Rows from block 4 of a small rotation predictor, named by matrix and row number. Rows with one number belong to one neuron. Each number is 128 + 24 x the weight over its row's rms, rounded and kept within 0 to 255. All counts start at 0. Numbers have three digits each.
After each neuron's rows are labels from the 100 images, of 14976, where the neuron reaches its highest value: "colour at peak" is the nearest of a few named colours to the mean colour under the peak. Only what is clearly more common there than usual is listed. The data: stained colorectal tissue patches (NCT-CRC-HE-100K).
# fc1: MLP up (model.blocks.4.mlp.fc1.weight, 768x192), inputs 0-191
# fc2: MLP down (model.blocks.4.mlp.fc2.weight, 192x768, transposed), outputs 0-191

fc1.552:139115150111122141137180098098130145081165131105115119127103095136098127109164102155119120136106138144132162138076112106120135106100145111150165123103102092127173169146159113133120111143155067127127133082054155130146120075129132140115098137153116113127146160132125101115151153141124172115133148120131121135131134114151153136129188084122139111127104134153128138161112144098135081116150138106162158109138119118146166115139116106097137211144121151123118176099145114078145157123127131108134149095135103111092160164134102095119129123086132109135104106134144162136114122132163161125
fc2.552:110116165140116119121054071146119125135122184163213114117125156142098082132128084183151161112119114062116100112179127143136133105124134130136116171141143137112132117112139117167162116137129120132125068090118146106118128127190093142105174130146233113130103187140141149152118148105095138160116128132123112127110129104138145132152106130129133173137149152148110156144148144139125125110120129135165091150118125132140132110147124094125145136116167130125126131135134140135162102122131105147128116122125142117131107136141119136129120117131142143155137096136145125119105115140109100103
colour at peak: brown

fc1.39:146129153128141137121106141101108160099145119156164078122131104232116114192130114119103104149152101167142109104126148105120090141124122152123066139107164161095104096128166158099161104096121103132148108099143122108125123157133143097108130119150136135142147105120143119143103106144118123138106107107121114091129114066118116159117098130109173133131122147123126146130134106118150135095148163151111134115109134147185165138129137128119136102146152151124094039149120120141131143136128140156137138129191111125135141140150133116120103107187134120124173133109120147138126114123113104155
fc2.39:094149127128115125131095064163112128130120123152114101080115126121069108117129142189113116139108115229099105143094116113110118141164134128122109127142201130140141117131118150110162118083120118108109122116125120147150134156158082110117113079132125130116130131116108189140138113141166142123114125140196136138152120128155134148138118152123136183133164138121130062144132125139113126132126130119126070104168115143114132137099164096119196134127113071108115125155137131141129146136135129122140138110153118115130134158118178116117137138124119144115118133112145154130137118078131119136
colour at peak: white

fc1.127:105144093169090117113121138154133091129124156098176092139128162127114143105142133153130107164124126164137109126122117091082117120118126134124152117158137188112096131124154132124137114119120098128093132113073094124096141083145147095169145167131136123149085105138099129131101123124134101106109171131130150139165148155105147112084126172119145142106112133128124109194114136137127157113103097155106108151100204133155114112169115120120124167138159119100184113141149093128140118089159110134077122126111143107095162134117156170138140149124105111126144110118112128124148182135138155120
fc2.127:165125136157123133130156179125080142118130137111104148121124100102144142118123152138124121131104148097134152138123133138138127153143084125093147130142120148160118201139110149181150144084122120134127069136168111108060135090104135139130169131118126129118128066130103125122136146093191111108155108138106113125156113115180133127127139141123089153118109163093185132189123120153142156158129091122095133135093115103119106121113103128133090135141114113149113105143136102135102120124117147160148132122152136131134134097113175131125142107116116087104099108166147148127137152162194149148
colour at peak: brown

fc1.510:127121131068089183140155148130108126150138126107128146103097136144107120105147124155138114118107114140156130156123166114162127131105093143165125131109171164151136173154154110126117116116168076134101108130061146121142118093170116144148126136166142126172116149134116139123101118109119155145145151105130083123128150128130177128133133098148132128117098119155099100143105135077144139164141074090135156149109109123137078122184132133101130176146128168105148173113173118150129096136154118133115134088113149143072154090144138117122115139125172103107112107150107130145117140150128117091
fc2.510:119147135114116142099096015101132125138123125146170126098110123126122114139114125167123120126136085135137109147160116122138107105139129133134104238108125102125123166130145133165166103159111129137125131122118111164167123138144078100137121102128131091123121132122115184131119130132075153153143122122133126138125112107160154136113125148133127175123135152116128141116185116208110126142136132123167127115088129118134148142136120091099147142125136075147140134228135137120122116130148114162156136147118132114133131126123104132120136129133124103112127170145128122131133130150114117120
colour at peak: white

fc1.369:135161091122112119180074138111108093111119121151108119079124156126134123120122136140141195116120126087155141052145139124087110135142145142112105144142143113135141081131100116122125130103101089133139171089120126154097116060111136166106164107151151131133149121090125121131126107129117144147110122145150111132136133111131148122112170169105153126107188136149103119151123150107114163133103130116143118110110130135134049130148137159168131084151125126137134088139099157153170122132138113130064147149144114142145143111105164137110104135168125134118151116118162159123120155132110085131
fc2.369:136118156151125129135161139132102153124147137111144153132158101100171147100136156118130106137112155131143134121097166137144109140144087122086156136141118140159121197143111157184140118092107087139128108154165101152078141102088156115126160150115141130147139099137087108109143142073192132109156108113112102095145097150167118108141141129107100106141097150097189116167095126155134143141149078136098133108096124115132107124085105130122108118129114098129112105152146116119117109090129160150140115132132130137151142075097167117135140129126107110140119097170140140152141158155173159117
colour at peak: brown

fc1.9:118127111090170101086085130146104119146147123116135124087116130128158118128149081119115110136106135154119117128092147138087133174116114134157086095104141183107128135117131159126137141085112094111132100108142142177147130124119130133148102112120145122134151091164135137140143110170130147111129117106108149136119099100159079130090103128136127128130165157138103155150141116126131147141141128165127100131126137119159180111132135115181145099128109169119106038142127090151080149129149135139137129117090114140170063127152163130125119107158123152135152134133168114145169078113150122169
fc2.9:140131125131113126124178093121149127120136134072046139090116120112074114127132119195102125147128029205141138130171117125140119126112120125125147098121114123113116138131134138142115137114127145124139119104124130201176139156135044130151111136125143143174127122119152157159124127125135128119118142154171112132131121119121153120125113113116134165143129120142131101151131126136140120130126122148144111097120125116117116123113103083127227128124122113145137129167136152125155127123121120112133098136155132123110126125141107126140133110139126174129125117142129122121120136041124124118
colour at peak: pink

fc1.724:094113132163128090163129139163152139115121127159108110129152169116135112187086098145150080092110161128108099111137129107136112096131143148095118158148154120105101147098120127105128138172134081140127093141105138144077135138120138097098096188133123138145112125103095128135097155110146104143163138116119090155164104118129173146121149116152128134104179091152147125140177130126091145096152142130077124136120124120151093148097135116154128140136152118139128143099150136143138197130152147152125135131145163125142103111101102157153145129126183106144163149121100101093144128110109083099
fc2.724:119133159168136112114162153169130129110136081170128155096138122086165151085128158093175143115110091119117132080185129111135116164129103136086115139125116109163146137147104136119097121140114110157142120115127122117064108119087132130114198121102201085094110102124120153113159142122142146095120108141153109118090116112167155131102121124113119148098095113095082146135119119199153136125134145137106108165105160116144113132127124129142109118116110107109088073169145118118119108116112129143123114128102139156122143087125131136118127097146126109108116106081118139145139131137140127101
colour at peak: white

fc1.674:084196105087119135141184111130150109130121124128131124128161116052151115101130120129098137149119138124116102134118130099072119101098130153141107104145129127120165124164108142128103117125135099135116133137180157147168152095105110103160128068148107088119124103108128117133111109111121169116129178157157092128137136127140114158134186135160144157125099125143127117086116127152148143126096102147128139148158187121137143109155158131162136101132114118119091038138081092108120156129149121134145113120125122146152116152147129135131116121134144150104111179140131106140159147145141133114
fc2.674:153142140134143128128103082126107127122139129047070101148125134145145167118127142127122133125119076130138118136075120120127122141091113127131126039122111134142131098131118105129114138131140143146147132075148143081170157131184148120140100134158116125187120133148142095136122120111127117129118131131131131115128139137096105131131128131128128017117117111128158125056106153141113136116129119130148162113067111145129111148125131203129199121129118139104130126078109114121118118133112119111131136126129119121106133150145123140132135126134114128116122134115144142126140130066117165139
colour at peak: pink

fc1.64:127147156111123137159141125128133142171144096153114122131131099194126124126139120156128138122113117089136117113124168138143136080138140121117067130126150131121124074133193128137158161113108114133150134143108127067112111116138128081099134064145107135149150153096128100139120080126129127165134137155127146118162142121106152146147183121154144109107095117122084126117099134126130135090136154141123184105102148144148080139151126140105125198153135144136142154145111083114088116148128089141120134133086114147077115095116172160155133138122152092172130135110111127147146126148153104125
fc2.64:141156154140119121110087094090130122126142135183147142073124127113171162135120124132152126141118116172122128102120103126116128127134128143127122255114167129121136138117129117137111118126135133138125139110136118128113103139122132120110107106137098131045134120136127155118135154138074138123118126141134168134135120109142126129130123125135126150101134127151075076139136139157128126128131131125126147082182146132122132129075127081130190117110148109121117134245130149127143119130113119139139138125132125129116131109116152144127126139128128101135134128107125118101122120087168103089
colour at peak: white

fc1.673:129138120149120103136178164104129136117121101145090100150116168141106119107148101114119141169096121105116181161111119104141158069133170116138140091092095135133130136108121136168133109103124102110091134145109105133146142082126142163134110135162140093121122146135127121127149137168091124161188093146119126126102132088107168158140162131096122136145154152145116141106134122146131157123150085135169126114117122120148158114096121140069152157100157112143139164106140152138111134158113102134129122109188162119126149165155109084117106116090138108160145084169148163144088133120132132092
fc2.673:076097156118116138141093119136142120129109115172253109082152139147123075152154113068154112125124118074093150154156152131125124133132140128137157125129150129103125182135100137111171119154117137102142107167095139031142120085140127113132173143126160097119126140119149115153127129119152128126135141113084127112121140133119171126131137114150111188140142133132157156130116136160139133097124119135111133163110123152153136142158150148116147130130139126116125140097131131128102139122131155136107135104117136111122117108129144129139113098117120186148132157158116115134137114158113161113
colour at peak: brown

fc1.752:143147133121149123155102120179141108122113160137141119111136112153147103145102138111128120150093147178151151103092124144129084125147119153131140131126151130116153121133098110147163136091152119140134089074133135161133167068142151124129147114161124137114172098130113091104143158128109147112107183144075130148137153119119162135099139122092139153138130161145124165114115146169110132083111103128108128152137143116117082177170158152133156128150150084130106093090133124126138136119146103081065166111177141131168115117145117159100112106092168110102140103110162125097118132127130095119
fc2.752:147108157165155131123173132113119147134146123114168146144132097089143141096139141134112112133141177084159157131168171147126106124151114129111140121134141100162140198143105121150182125100098118150124089154118124109067156111113132172142148141127129142148119082131088114113114150078166119104165121092064128117117138150150151120132145147104103067108110161117141141123113107181127174155118124102136098137156083108134115116120101122115128162154123128146113093115122082151113094111148150151142132136143123125137118123126192138136121132112128132156120081138131151151146160126151116109
colour at peak: brown

fc1.466:126093147141124122080166136105114138165161137124126160099155130143119120071135149135151126112121097147125117134124165071159118122146106136091188132138145123098131154131134125153111111168131116119122125141076119099100141175127105144096111150121114144121039131150159123110103137147135144120144140114128132120152132164073155189122141115120116159144103095134117132129127121106139103163129070168144140112167118097131088120157135104132122157101150140132115118141108079131164126176151106136114149105110135131082143140124155086123100132120135078113164144140127132099174160134147129110
fc2.466:119123140141125135130149099120151119148136136177151140131124098122136150103128098166118098132128073128139121123092143105131126148152104128141112208123115110184141142110156133236147120110092092137126121128128130153082121151109100156133150132155169110112107099136111165127102139142146131114139107129109135109113102130182115118148127146102132137140129147132172097169129130247137120153146124149149127123139131118135106108136140085120092122117124083127148096133125083144110081138163134141134118124136126108143137124124158135111132130130131130145128104132126141130134115167144070152
colour at peak: brown

fc1.639:104130104150088123140148121143176121123104137153128136132106088049094143099116081131115133145106159114116169182169121112099077118139136134103133127136147110143124159155086153125139142166149094121153154128092123123137131152127148109172148134113122122126171158165140113131126093091144137152131134136106137157138073131093196101122121132102083112073129056155139118164143140115142124128110155150120102147122142130134127148137134114160140164129121142136129091130143156142156107138112098138089169123129125121135148136110076152122133111151135143104176113139083115109116149112134108101
fc2.639:128114120140135124145187172127116144127140164150034155077131117104133153132122173139173138134134114110129116146171148148127104137138115121120147133135131143141110169169127128165129132170109103114113093155103112061129115061133142159137199155120171085135110124115098162116156172100173116103139132119139115105143106124162118136123142116132109147135123144109137193156109090219119133131144107121119121140092132116125116111136125123130132137135112125149112121124127126125149131123121137149157119104121122145133126139114156145144131122116122110116122106153139121151127132200172141136
colour at peak: white

fc1.366:098126148150104107150088121171135148140132149129105146114137106200143107102128113161105137140093138117135115181135132114145123095164137143151118139151156146113092099130157110100132141139068109124160108145106121108081115111125156105089104126114139091123176121093138092127094110123154120145119096134124116144172130147129165146132174108119126167171143132112138143080109144137120151140126152122103164121132103120159082169147109124139124196133109131137126107134106073105117142150131129121134131140066134159083118144118144144149156146158143105184089135119128104103153146113147091115
fc2.366:140150155132107106139139191113135153130149122124155158110159132128144160112133151160141146128119130125128126124094115096102147142091123117143126162132174096170125149155127121165093127118126118118134138134114120130077108150146129107082100143131124127104149100157098161089140124086089103103116117121106131120126126158140103091135109149120117152141122151126052062131105142183141117118158103118081116132144143112099130129074138105130132117140138083086126105204142105148132102127139144143160150118127109152090139117130128127128106127128126091130123124137126157118171151148153034130
colour at peak: white

fc1.133:118132120159139124126190131087152131133118122130092120171119142081156135126077127117107092174136143110152149103138112132138176145157150134118131130120135060132118149123102111145129110138094117134150155135139139125139145118091090133125160117107117140176144117078132127119148129102175076125166171109121143150159092142116153108149162169150112138106116103133143103162119118123117120084107179118082126126147132147072079205097130110129105177124139129161128125154111126130131105115135184128123111137145157141134100122103108144145124098108129115078146125132124096128150143138128155110
fc2.133:118128148133143117135124176153138141139141083134101165156129140137134143118130154152117163123117106044124108151139105135146148146142125136127125119136105119130151102142147120094075136170132130121123138200122127002157144072139110136114151111107185112133128118153146119140126141127124137108112138120123127150126133110097136125144128106161126181116147130116170168093114134138154123094134133130118134136096142116116122137136130171139133114124138077137132121134123143118165129118103105139124127126138120171120119136146083079154125105149132106135132126118126095143139143223151160127
colour at peak: white

fc1.758:118138133104109127124133135101125108127168127125132160138153157144149132126126094132107131117123125129142115143135118144148113155147110155130136141116108105131103117068139118177110141142107105154159113089146128129156146110144126113141151177159106163130100076099112148131144129155088120135148110155100161145157107149142127122152182127081124101116058139147138160136172148145112124113123076093111090089177132102138081157125124125120143091114127147100119077117117138130080142142098101103130111133132126128132142119159124137132091093100144127170190108196131124141094121154131162187
fc2.758:166109074131118129130141174105140131130139127087051113222158122157162088112132176094161097121126109076128134136184115155138122124153133114112167145113157126140134096116137123103119105110128155134121098102131138094099111107131118122131115127140176154093134126121138125146132127114134127122147140128063140117120145107136126140106123122133164205143140149115144130134129137132114119148117124132122102112091128132149136130141117158123122143119103224107114132078147130134136112104132119135128121117122126131169133133135105128119122110111132154149116196147136134140076129139160156095
colour at peak: pink

fc1.259:135118159148170128138089125091124121136117111109150122124129100137140141102101147119145115126129139147119109103102162134074108157089100121124146149126125144080102110121132122127162119150144087110127131163105109121123140105119133155099111127099106139140115153134155142152118139157130110111101129107164150101155092117125183136175172126097128151129148141126144138193122114131110157082153104076165113142114195130156141117182144126111101170117146122155161107151140163129153123108160122127049147121113122129112115132066128167101159064124121110141125126120109169119141163119135118150
fc2.259:180119147130130122109153169147127128128131151125086151125121084099186133098112167135127106145100154135136138124153143129131115156137086139106150132125126165152121197142111154162157143062118117129139105157137106137046128115076155147099179118126145110125107078127092128123127132089143110121136134129093123102141096133185151137134147133115107134127123139096169127185114113168117155149108085104106125136136116124111102131087113137118087145139114121150115094143143093120133107111114148145142118121144136138144140091113149129126143116122102104111103081159138157137146136163173171131
colour at peak: brown

fc1.383:132152132143100145160082126114150137134115156142154145160106133127147124125122075138176121156127146131109130170105130110150136113111173119136141099090137141155089137146156122116149127119115103103117110131111128138086132105114150100120116126122123136135158153091161120155192133132122155131124145111117149142113146147189154095122154124091130103130180091121124126151138136126085094130115106192107129163115092120149089171165115126134156095138170096107216132123146169116089133128156144106092160091104093098134116115072123133134147129133089116126134112129122139131144102096112112108
fc2.383:169108142140119131128159212128091140130159123108112150135144095086120142107130166140142101139116147127129132157139137131132122155142099123093146144113126129158124180135121150172152120099126130145123066147164104102030149099080167166125130126144152128131127080128094129096133139074146134107156110099105127094153106146168141122120137121110106117127099150118159155187118118181124148128131100112139141121120141102114118127102108146112112137148112119122131105130120141118127117132121153155134147128158126137130126105126164127118135097132119080097092090179142153142136173148171139146
colour at peak: pink

fc1.627:192120192145135128121088116149152125138088150104118132134202115134108126128124150129106121120137106132130172166154125133123114136144122146113185143109124125117118101167106131145116110154096122140145130135144140140119146110158119110120136171097127145107136128129112132117134119130164113101118114153131137118142114146113177104116119151123113133102137121149150115195142148171148108102139093136108149137102149156144073135116140100142113083109122187103119101129170122126136138125128105098078108128093144141116117134106113166118143116080124077159142068063122096122163181122099113154
fc2.627:167117148123136130124182172136102146129156126130098144127125097099141132106122151134124130148104164112140141148156158130136125156154094129091143125130111137156125188136121142179142139093111124147128085152162100123053150093103151141123164120128130118116122070122094132085148146069151138124160103101090104108151111158162122135129142148128084117117092133103159138176075113171130151136150097104113137120128098108127103121101107122114103126140103110135113095137138097133119111110133152160128126125147133131135144072120171135128130117129114079130115104174137134151150167164180151114
colour at peak: pink

fc1.402:132158155105110103150103141102139162184144140097109164105157102213124109105140154134106129120118113131132075130114126118129137110121139109115105145153131145122123100165185085113131150146104122103119138156101112088077110107140121107091111124155113110133185148091141114100070141144129134160130098133121129125139141171124146162167169120153135122111121145138141132117110116120095133098162153100114156106120133122135104152138139124115121192146109143139123135141111076106149164165148101136144111130080113135090105109108180145146129123084140089155074109122103126126148141131144123133
fc2.402:111171152111129152154145135092129118115153112171154128114119105111131162131117127148128128121124173145140120115107139114130129152120107130132142236135156143146120144131113150169098149102135068114129134109144137145085114180194139115104101095121094110100152103126114133091129134103110134160147141121121130141132131151128104115136137147128115164146117173114062049165122136135118121124151114121113093096168109122114112108067122073128135123135136079111124116204131103150135115120142122131148132133115128129114121119122126123129128149136117108114122129138121152141164122084131087097
colour at peak: white

fc1.479:151113121083141125133093148157120106137102120118122148146106147162151152079143139103117140112130132169121122117129116112127108149166113115119182121133126130124148134137185139136139125166141110099123139123157125106112151128097144134118104172134149146119112088151115117155089128102163103110117177139117129120118130089169183098097140124164073159110126159140145121147160119106135140120125104143106090131157115120085094160155105137094150109130091124128155137138176186090116102128129127091082123107102127140129119161112126167125172149111154124151105164092087135120111060153153157153
fc2.479:127125159152123142144180199129104129120131128129093141141107089096135144097117154136130119129102159123128157138163152131131135153143085121098133142141131135167121185123107150160152138092112112153114094138157116111047147085120164142135150136129149115096127067134094140100131137080151126128147122100091098106132101147165135132124141117114071125142099144085165126190097104184128144145153098126124132122130098100108111117096122144126109133151106115129122104147130083118111115112119156157132128111131132123121159102121169135124149102134101099122115106170135153145147139154175157142
colour at peak: pink

fc1.719:093137138120130165149155120087133120126121101139124137133094140105118159144154088146155084133118137153147126110131129138152144088099151139169118105121154108089150163148127138112119101137153068147126146062077153109135149115130113131137129163130102142169122185104128102107132142108129117140159157097163118145132136117121153118141143126171140120135121117158135109144102148081133141143138185075100112169133103142150080115128129137127151194113147179130154162131149117124153111132142149117107167118108128141102117109148080084147127132091144119146111107126101111169150127168137138072
fc2.719:118146144127134119122031074089110136138118135128147157162102143119086106121116148174116152097135130108126145110132104138141139121099137106121117219136134105142129149132141117165116138160135115107123130163116132102158094104159123115107143127128151105114109151134151182123098129143096134125096137151166153144118143140122122138120118107128119179121123128128131219144147130215140123117117131121111115143061150114132134123148149124123158134138134102124127140183132152116133116112117132159142107122136120149124131131136106113118116141134143130128123125096121131126134136222103111164
colour at peak: white

fc1.297:138148115113167152138067110162142124139049116136081127161123110169143138106131105112135128114142150108148121121136121159124107151125079104114153120128140141138142138105174093144123155113111133143129124160107122123108108111129176119147109149149144108136135127069060129171156124101176104142136141146127131141111108113120184128124160135115124112120155137128107102149196127117135116085091091213133115145151117150103148123143123122137120079095136148152140160138123152123106132129154124143104122148100115108086097124098100171122149136147161083147119120110097113124144132137103138143
fc2.297:170120147143128130124147175136100142138157130109110150122145093094150150111125162132139124136110172105134148154176149137124126157144084120102140118132129144163112167143119143172157135086110110130127086156157106100067156086107157172127180121139133123123131072121094126099138139068152116124140117109093114117161095155175121116121135129120086128133093138105172138170108125191130159152136089101096136137126120103120106124098128126118097134147097105142109089149152117133113113115112140155133129125153120125130148101109169125126126115133121092123105116180131148140172160158156169131
colour at peak: pink

fc1.645:097123105128105107155110133159124114119127135133129140179155171103148142183161116135148085109113100139144125119142157072123125191085115167115164121190128151140134131086121130119134108104131106120105145082101130099089138117135128132110175150123151123141131149135083113167119139165121094127098141113111123122123157139123117163117160110120133143099135182128143125129139126107109116116142086196113130135142148139139101110131117135119146149126134134122146169123158060177126151114143096135065152127154147125095120132114147163132142130133128090128144077089099103097123158142093116144
fc2.645:142130163138137143127162170130096144122168116132114149130141101090163153103126149137127103142099155107138139135141137122140125152153079120090156105134117122176120172145102135154148131093117108149138082163160109124050153088108139135138165126135123115113116071122091137098140147070163124116147115094103114109156119150156112135137142142123093125130075138103180136179089109176138162135148097109129153129133110112110106123087128123114106133143111087143114100133134120136129105108121145154131144125139131137126151099118180134120143103128125073127119097170147139140157157161180155127
colour at peak: brown

fc1.522:122118131115131131100095167136057124131087109126131169188119156130130139126112146120105149125144174094119103123104176114075160143121180133137165130118145100114140121111168130141144094186089104137116160115123123126095106108109128143155117140138133142128159106182086108167110135125103093109117166119177106146087136139080155087123139148102130176142127126139147150131150139128126129131146109158146107145119173171125126164114114148081143152084147144132136133117113188136127135148130121118059113105124142146131131080120125139121141111100141102133117134110101105130106137133104150141
fc2.522:158123145144132142128178163127108151125139129120097137108122095101162151100132150130134099137111160123137156139168138109138116155152082112095151124141121159168123171149119130173154128078107114163133077147157108109045148081093141147145169134130147115122121086130081120103147130094146141109162107100102112104159099153174131118120148123116093120119090131086165110174118119178131152153135086119114135139115141111127103126099103125111111132137107104136121104130141118131145105126129157152131137114135147131111135086109174133121135104126138093132115106197142154125142143145174160140
colour at peak: brown

fc1.410:141169101133160118145163097137125161154144115128098121109127082198126115103124142127139131136158093174117080145103097150133141101119140118098090160142136135094123096115196133096148118122096103138137114129160144106140140180138141118077141127151128117129149113149155116141112135108159111119109092140128092126146103094142155139115089152155153142116122161120109129106105117128108148080175123150142180106111157153132146139115142098094082112133122104126102072131096146155169125118151155149115126127124141134083191134122125137099120168169126109145158125112097164111118135130148110117
fc2.410:083147132121136146147104135116123122136151116198096118135129128114086143131149116194105131112133100181140100140110152141151120143167102123136137162141164140124132161123129131079112124145121104115121143134119123130103113166170103092137126084149182141151141116141074162109124142154138142131105125116176135150132137109191120160157116129130125127133155158118089138141124121130111115110134110143131075095206124132144128094113147090127168127148140058108153165180115118138125129125141140121104119132136129129121116114118104118118134159120129126124132137146146144125108113054144061140
colour at peak: white

fc1.230:113117124089136140147130134135123138135106085095116114124093156125110132091156109144184087149084106140167086123131137123154149136127110150169123106137121124142155145126127133140111111117154080162113113098070156095148148134113112156147146140172136129193158176137113121123123130121132127118152122119154112152125121098143166134152160125173143129136097113160128110133106145093140142188133121088127136159137105128160082106151126128119120201134138176154127197108160103148117087121157127121131151109116142157113139098119102110139132140112149105127102077149120121148152118165141159097
fc2.230:134126137140139116130084005076129127127121130117173147135112133109100131127124104175150134134127089100132120102131125130136137134100130142149092229114109130129148142117142123135116125177110141111122152224112118139132121172159094088122099125122156093139136138145162146128125121129101121140106136127162115144115129117108169123125129131128119177137126135147154155111167135173144118125120147150142142152101126124134154134166132126123198134117134113133123107194126132134151137119134133124123116126129119134132115119131099096126116150132138135139139120120123132126117137205105115104
colour at peak: white

fc1.384:150144138103098121114095160102107106133139144145107091113128151146154125101165155084129126129114154153126119100092122062106166155143133134117179104131149125124146115154130136111130134142123101138101122149126133108163134094098160134213130132126130131116119118124118134114134105125095153114107163141125132131148148133084153084148167114088122173132152120127122092173165146140107185108117096099137106127142152161139105143182144154110138109121129082111101114135153170132155101142117151110093109137140116104156149108115107093122113118163141123106103145115126127146138094096138114216
fc2.384:114120144140124141119164137114109140135152124123093145153143114059154130099121141112122107138102171126110130145138155136138133140141094139107129140141129136137142179134112157153147138077118109153128110138130117123090131089078165131133155143135150117163124085125088123118166147085167121083146139118115102092130110120181150146132155130113099118125095151084189128201104114220141136139126085111097135117119125105115098116087121123113098145158123087121118079130141099126100109130128140143147147132131118121132158094129158128142122108122128110123117082172135144164126163151159139130
colour at peak: pink

fc1.19:115135125177161127146181079154121118115141142146128155109121098126133128139147134155143131131100111119122142127136119136144103111120137135106168138115131135142125098119149147140125135126124120140116134136190143120139120098136128156137122146132126127131084116127123124159116126077155109103067086122107130128103134117122096111099111174152104122175153096133111094181120117105142068126092094152171137104127115099124146154105109106178167157142152104138099048129100113134146165125137164101134156095090144139146077191070141145103147107119161141123137145099109120137142122144155168128
fc2.19:177139135130135156111114218118114148136146172131143150169145102104151183134129150206180124121154175089143111138146126117128142134095115156124146134129087121136125150103124144161099134118119121125137104070131117180100121115202088184123177148139129142068124098127108143114138151102147129108121116144109102123133118099173105117136124143119105157140148146125147148105140121150129138136108140126138161098117143120135121138180124176099133097130132144143143125168132126148137133131127159169117137119151137094145135126140106133122128119130122143144131111151113106124132137093125066153
colour at peak: brown

fc1.20:118152140135128119085102101151126132142120135122147128123147075078130152128108129179165136130126131118139086162148136093112149103113085127128131122103086160128114154118112157115109132149154095124154140120084111160107128109101189090171123147110135132137127159167138134094065156096149110116130134161166131141169124125119171147148142128148132153079152074116140137140151097121139145174134116125111114137151119123111067129146139156165152177137143115117150150104144091161119181119173128118102144089095156131108124128162126115135129089129158115119108100136124108125174103128122104102
fc2.20:139095089136116141102191160133126134123118141160088112087148113122060113121112136145143113112158113161101150120156133144122126143141115142152148155116139139133131143131127136107116136134129109114118129141120108108060135096146074137142180155111144124163062144141123195085114129128115123151150138148152151117146095130117100123144142115119119182101157122129102105115132098161148142140137123149133064166064138127152149122110089128108034124138110113120114145102128124112098149139147136150135129115113119124139154118125111134111137102127145086130120118144130139117154135179142074106
colour at peak: white

fc1.489:104104125130107141126130158096121126108148143142127144104159131114109156125095092110128149137099135109165125166120124104171141100154139156095177169096124099138120121097140111184125128144126131174140126108131128106159142126114103104106156134152133098136063127080075112156121109122117130128117151167134122167095125133143121088147118124148149141143109176116128094126118122153126159139123144105127128111157110119130091121104121122139142081110131108120093082130099149128131109133095113086127135107156135159115151134134124108158110138115177136183185111217106172130110159158151152096
fc2.489:154112069130103116121093114106134136117105154048150134178141130138152092129139194125156119111124108058124107113121120163150125136172147137139132123117133131122133079127138146079121108085110126134127130125123150130112097150148102089131134146118226136094097139140155137153159130137115148137134107120087100125100117101085149123145125097135172212143153170142105134088136133111115103141136131140144100084084138111148136138159130193131120134117133176108123133089138153115120118134135145117112147119125128119141123130125113121132129115124128129139106169120132137125107121142119126112
colour at peak: pink

fc1.306:139122144137133129152142134079115141094142122155132092144132092255115112154093179117135145136127096107147096130104166136119130109129146138072084144122118129098105144124172128108150128101106129106125123126145134082121127158138150130124135072128116142150163104119139124133078127136124138151139122125105112103122126127120127150107121132123183116119137141096083121124099101111131138082150178121137133098102136149166153128117091129145109151133133125119117084134116137135101097136082147151130131123147125132140151126130128133135122113157111082126184162143102151117111136121135087138
fc2.306:108141149132135128120056081109135144126109117127082105038161144151113122127126158161108127117154110198139120132112128118147123138160129121137129133127172135121141113119102125110105127092138141121119163093113141095140123159235114145097106076109097138103141132125103172119127133149142129145127139114100111154127139124148150133136122130136119167122144139117084118164124128101121128129127120127123078116168129113127115121127118112136156130126117097103123107249126128126116135118120118120146128122104118146109125129138132132122127116130133161125115134134115123139131127043112112143
colour at peak: white

fc1.439:144132102108131100172100174145108120111125136133123133144107083145134106083108080137125134124127151104126185144138108111125118106153133126140170149120138136120111208085186128139148136145132132099121121152125131125130147105079149108119150140153138120136160097098087116146186131127128116135153132134074137132116111106110173136093151105125156156141120116126137112116131120124103123100107121173138146142096131148115117156116122122122123081102109156122187158169109141142162152146133133102147181135114139147115105144104097114119140137092115077130146134081140065132117191117158105128
fc2.439:145156148142130134133134208151107148114138104118120159118116079109149115116121141118132105131116151125140155134171139128132111156134110125089135123139109116181121198113106144187142133063114088148122082138129120090068149134104151134132129116126136125122125070122115107088122144083164130124139117097104121114153111140164123127136141131134084146148091126106189124182111115191138154145129090116103108146129120116125115131103103099142095120131114112141132080151146103116126102119119158158133140126140122140102147100095160129116131120134115109121110095171138132128149145126165181099
colour at peak: pink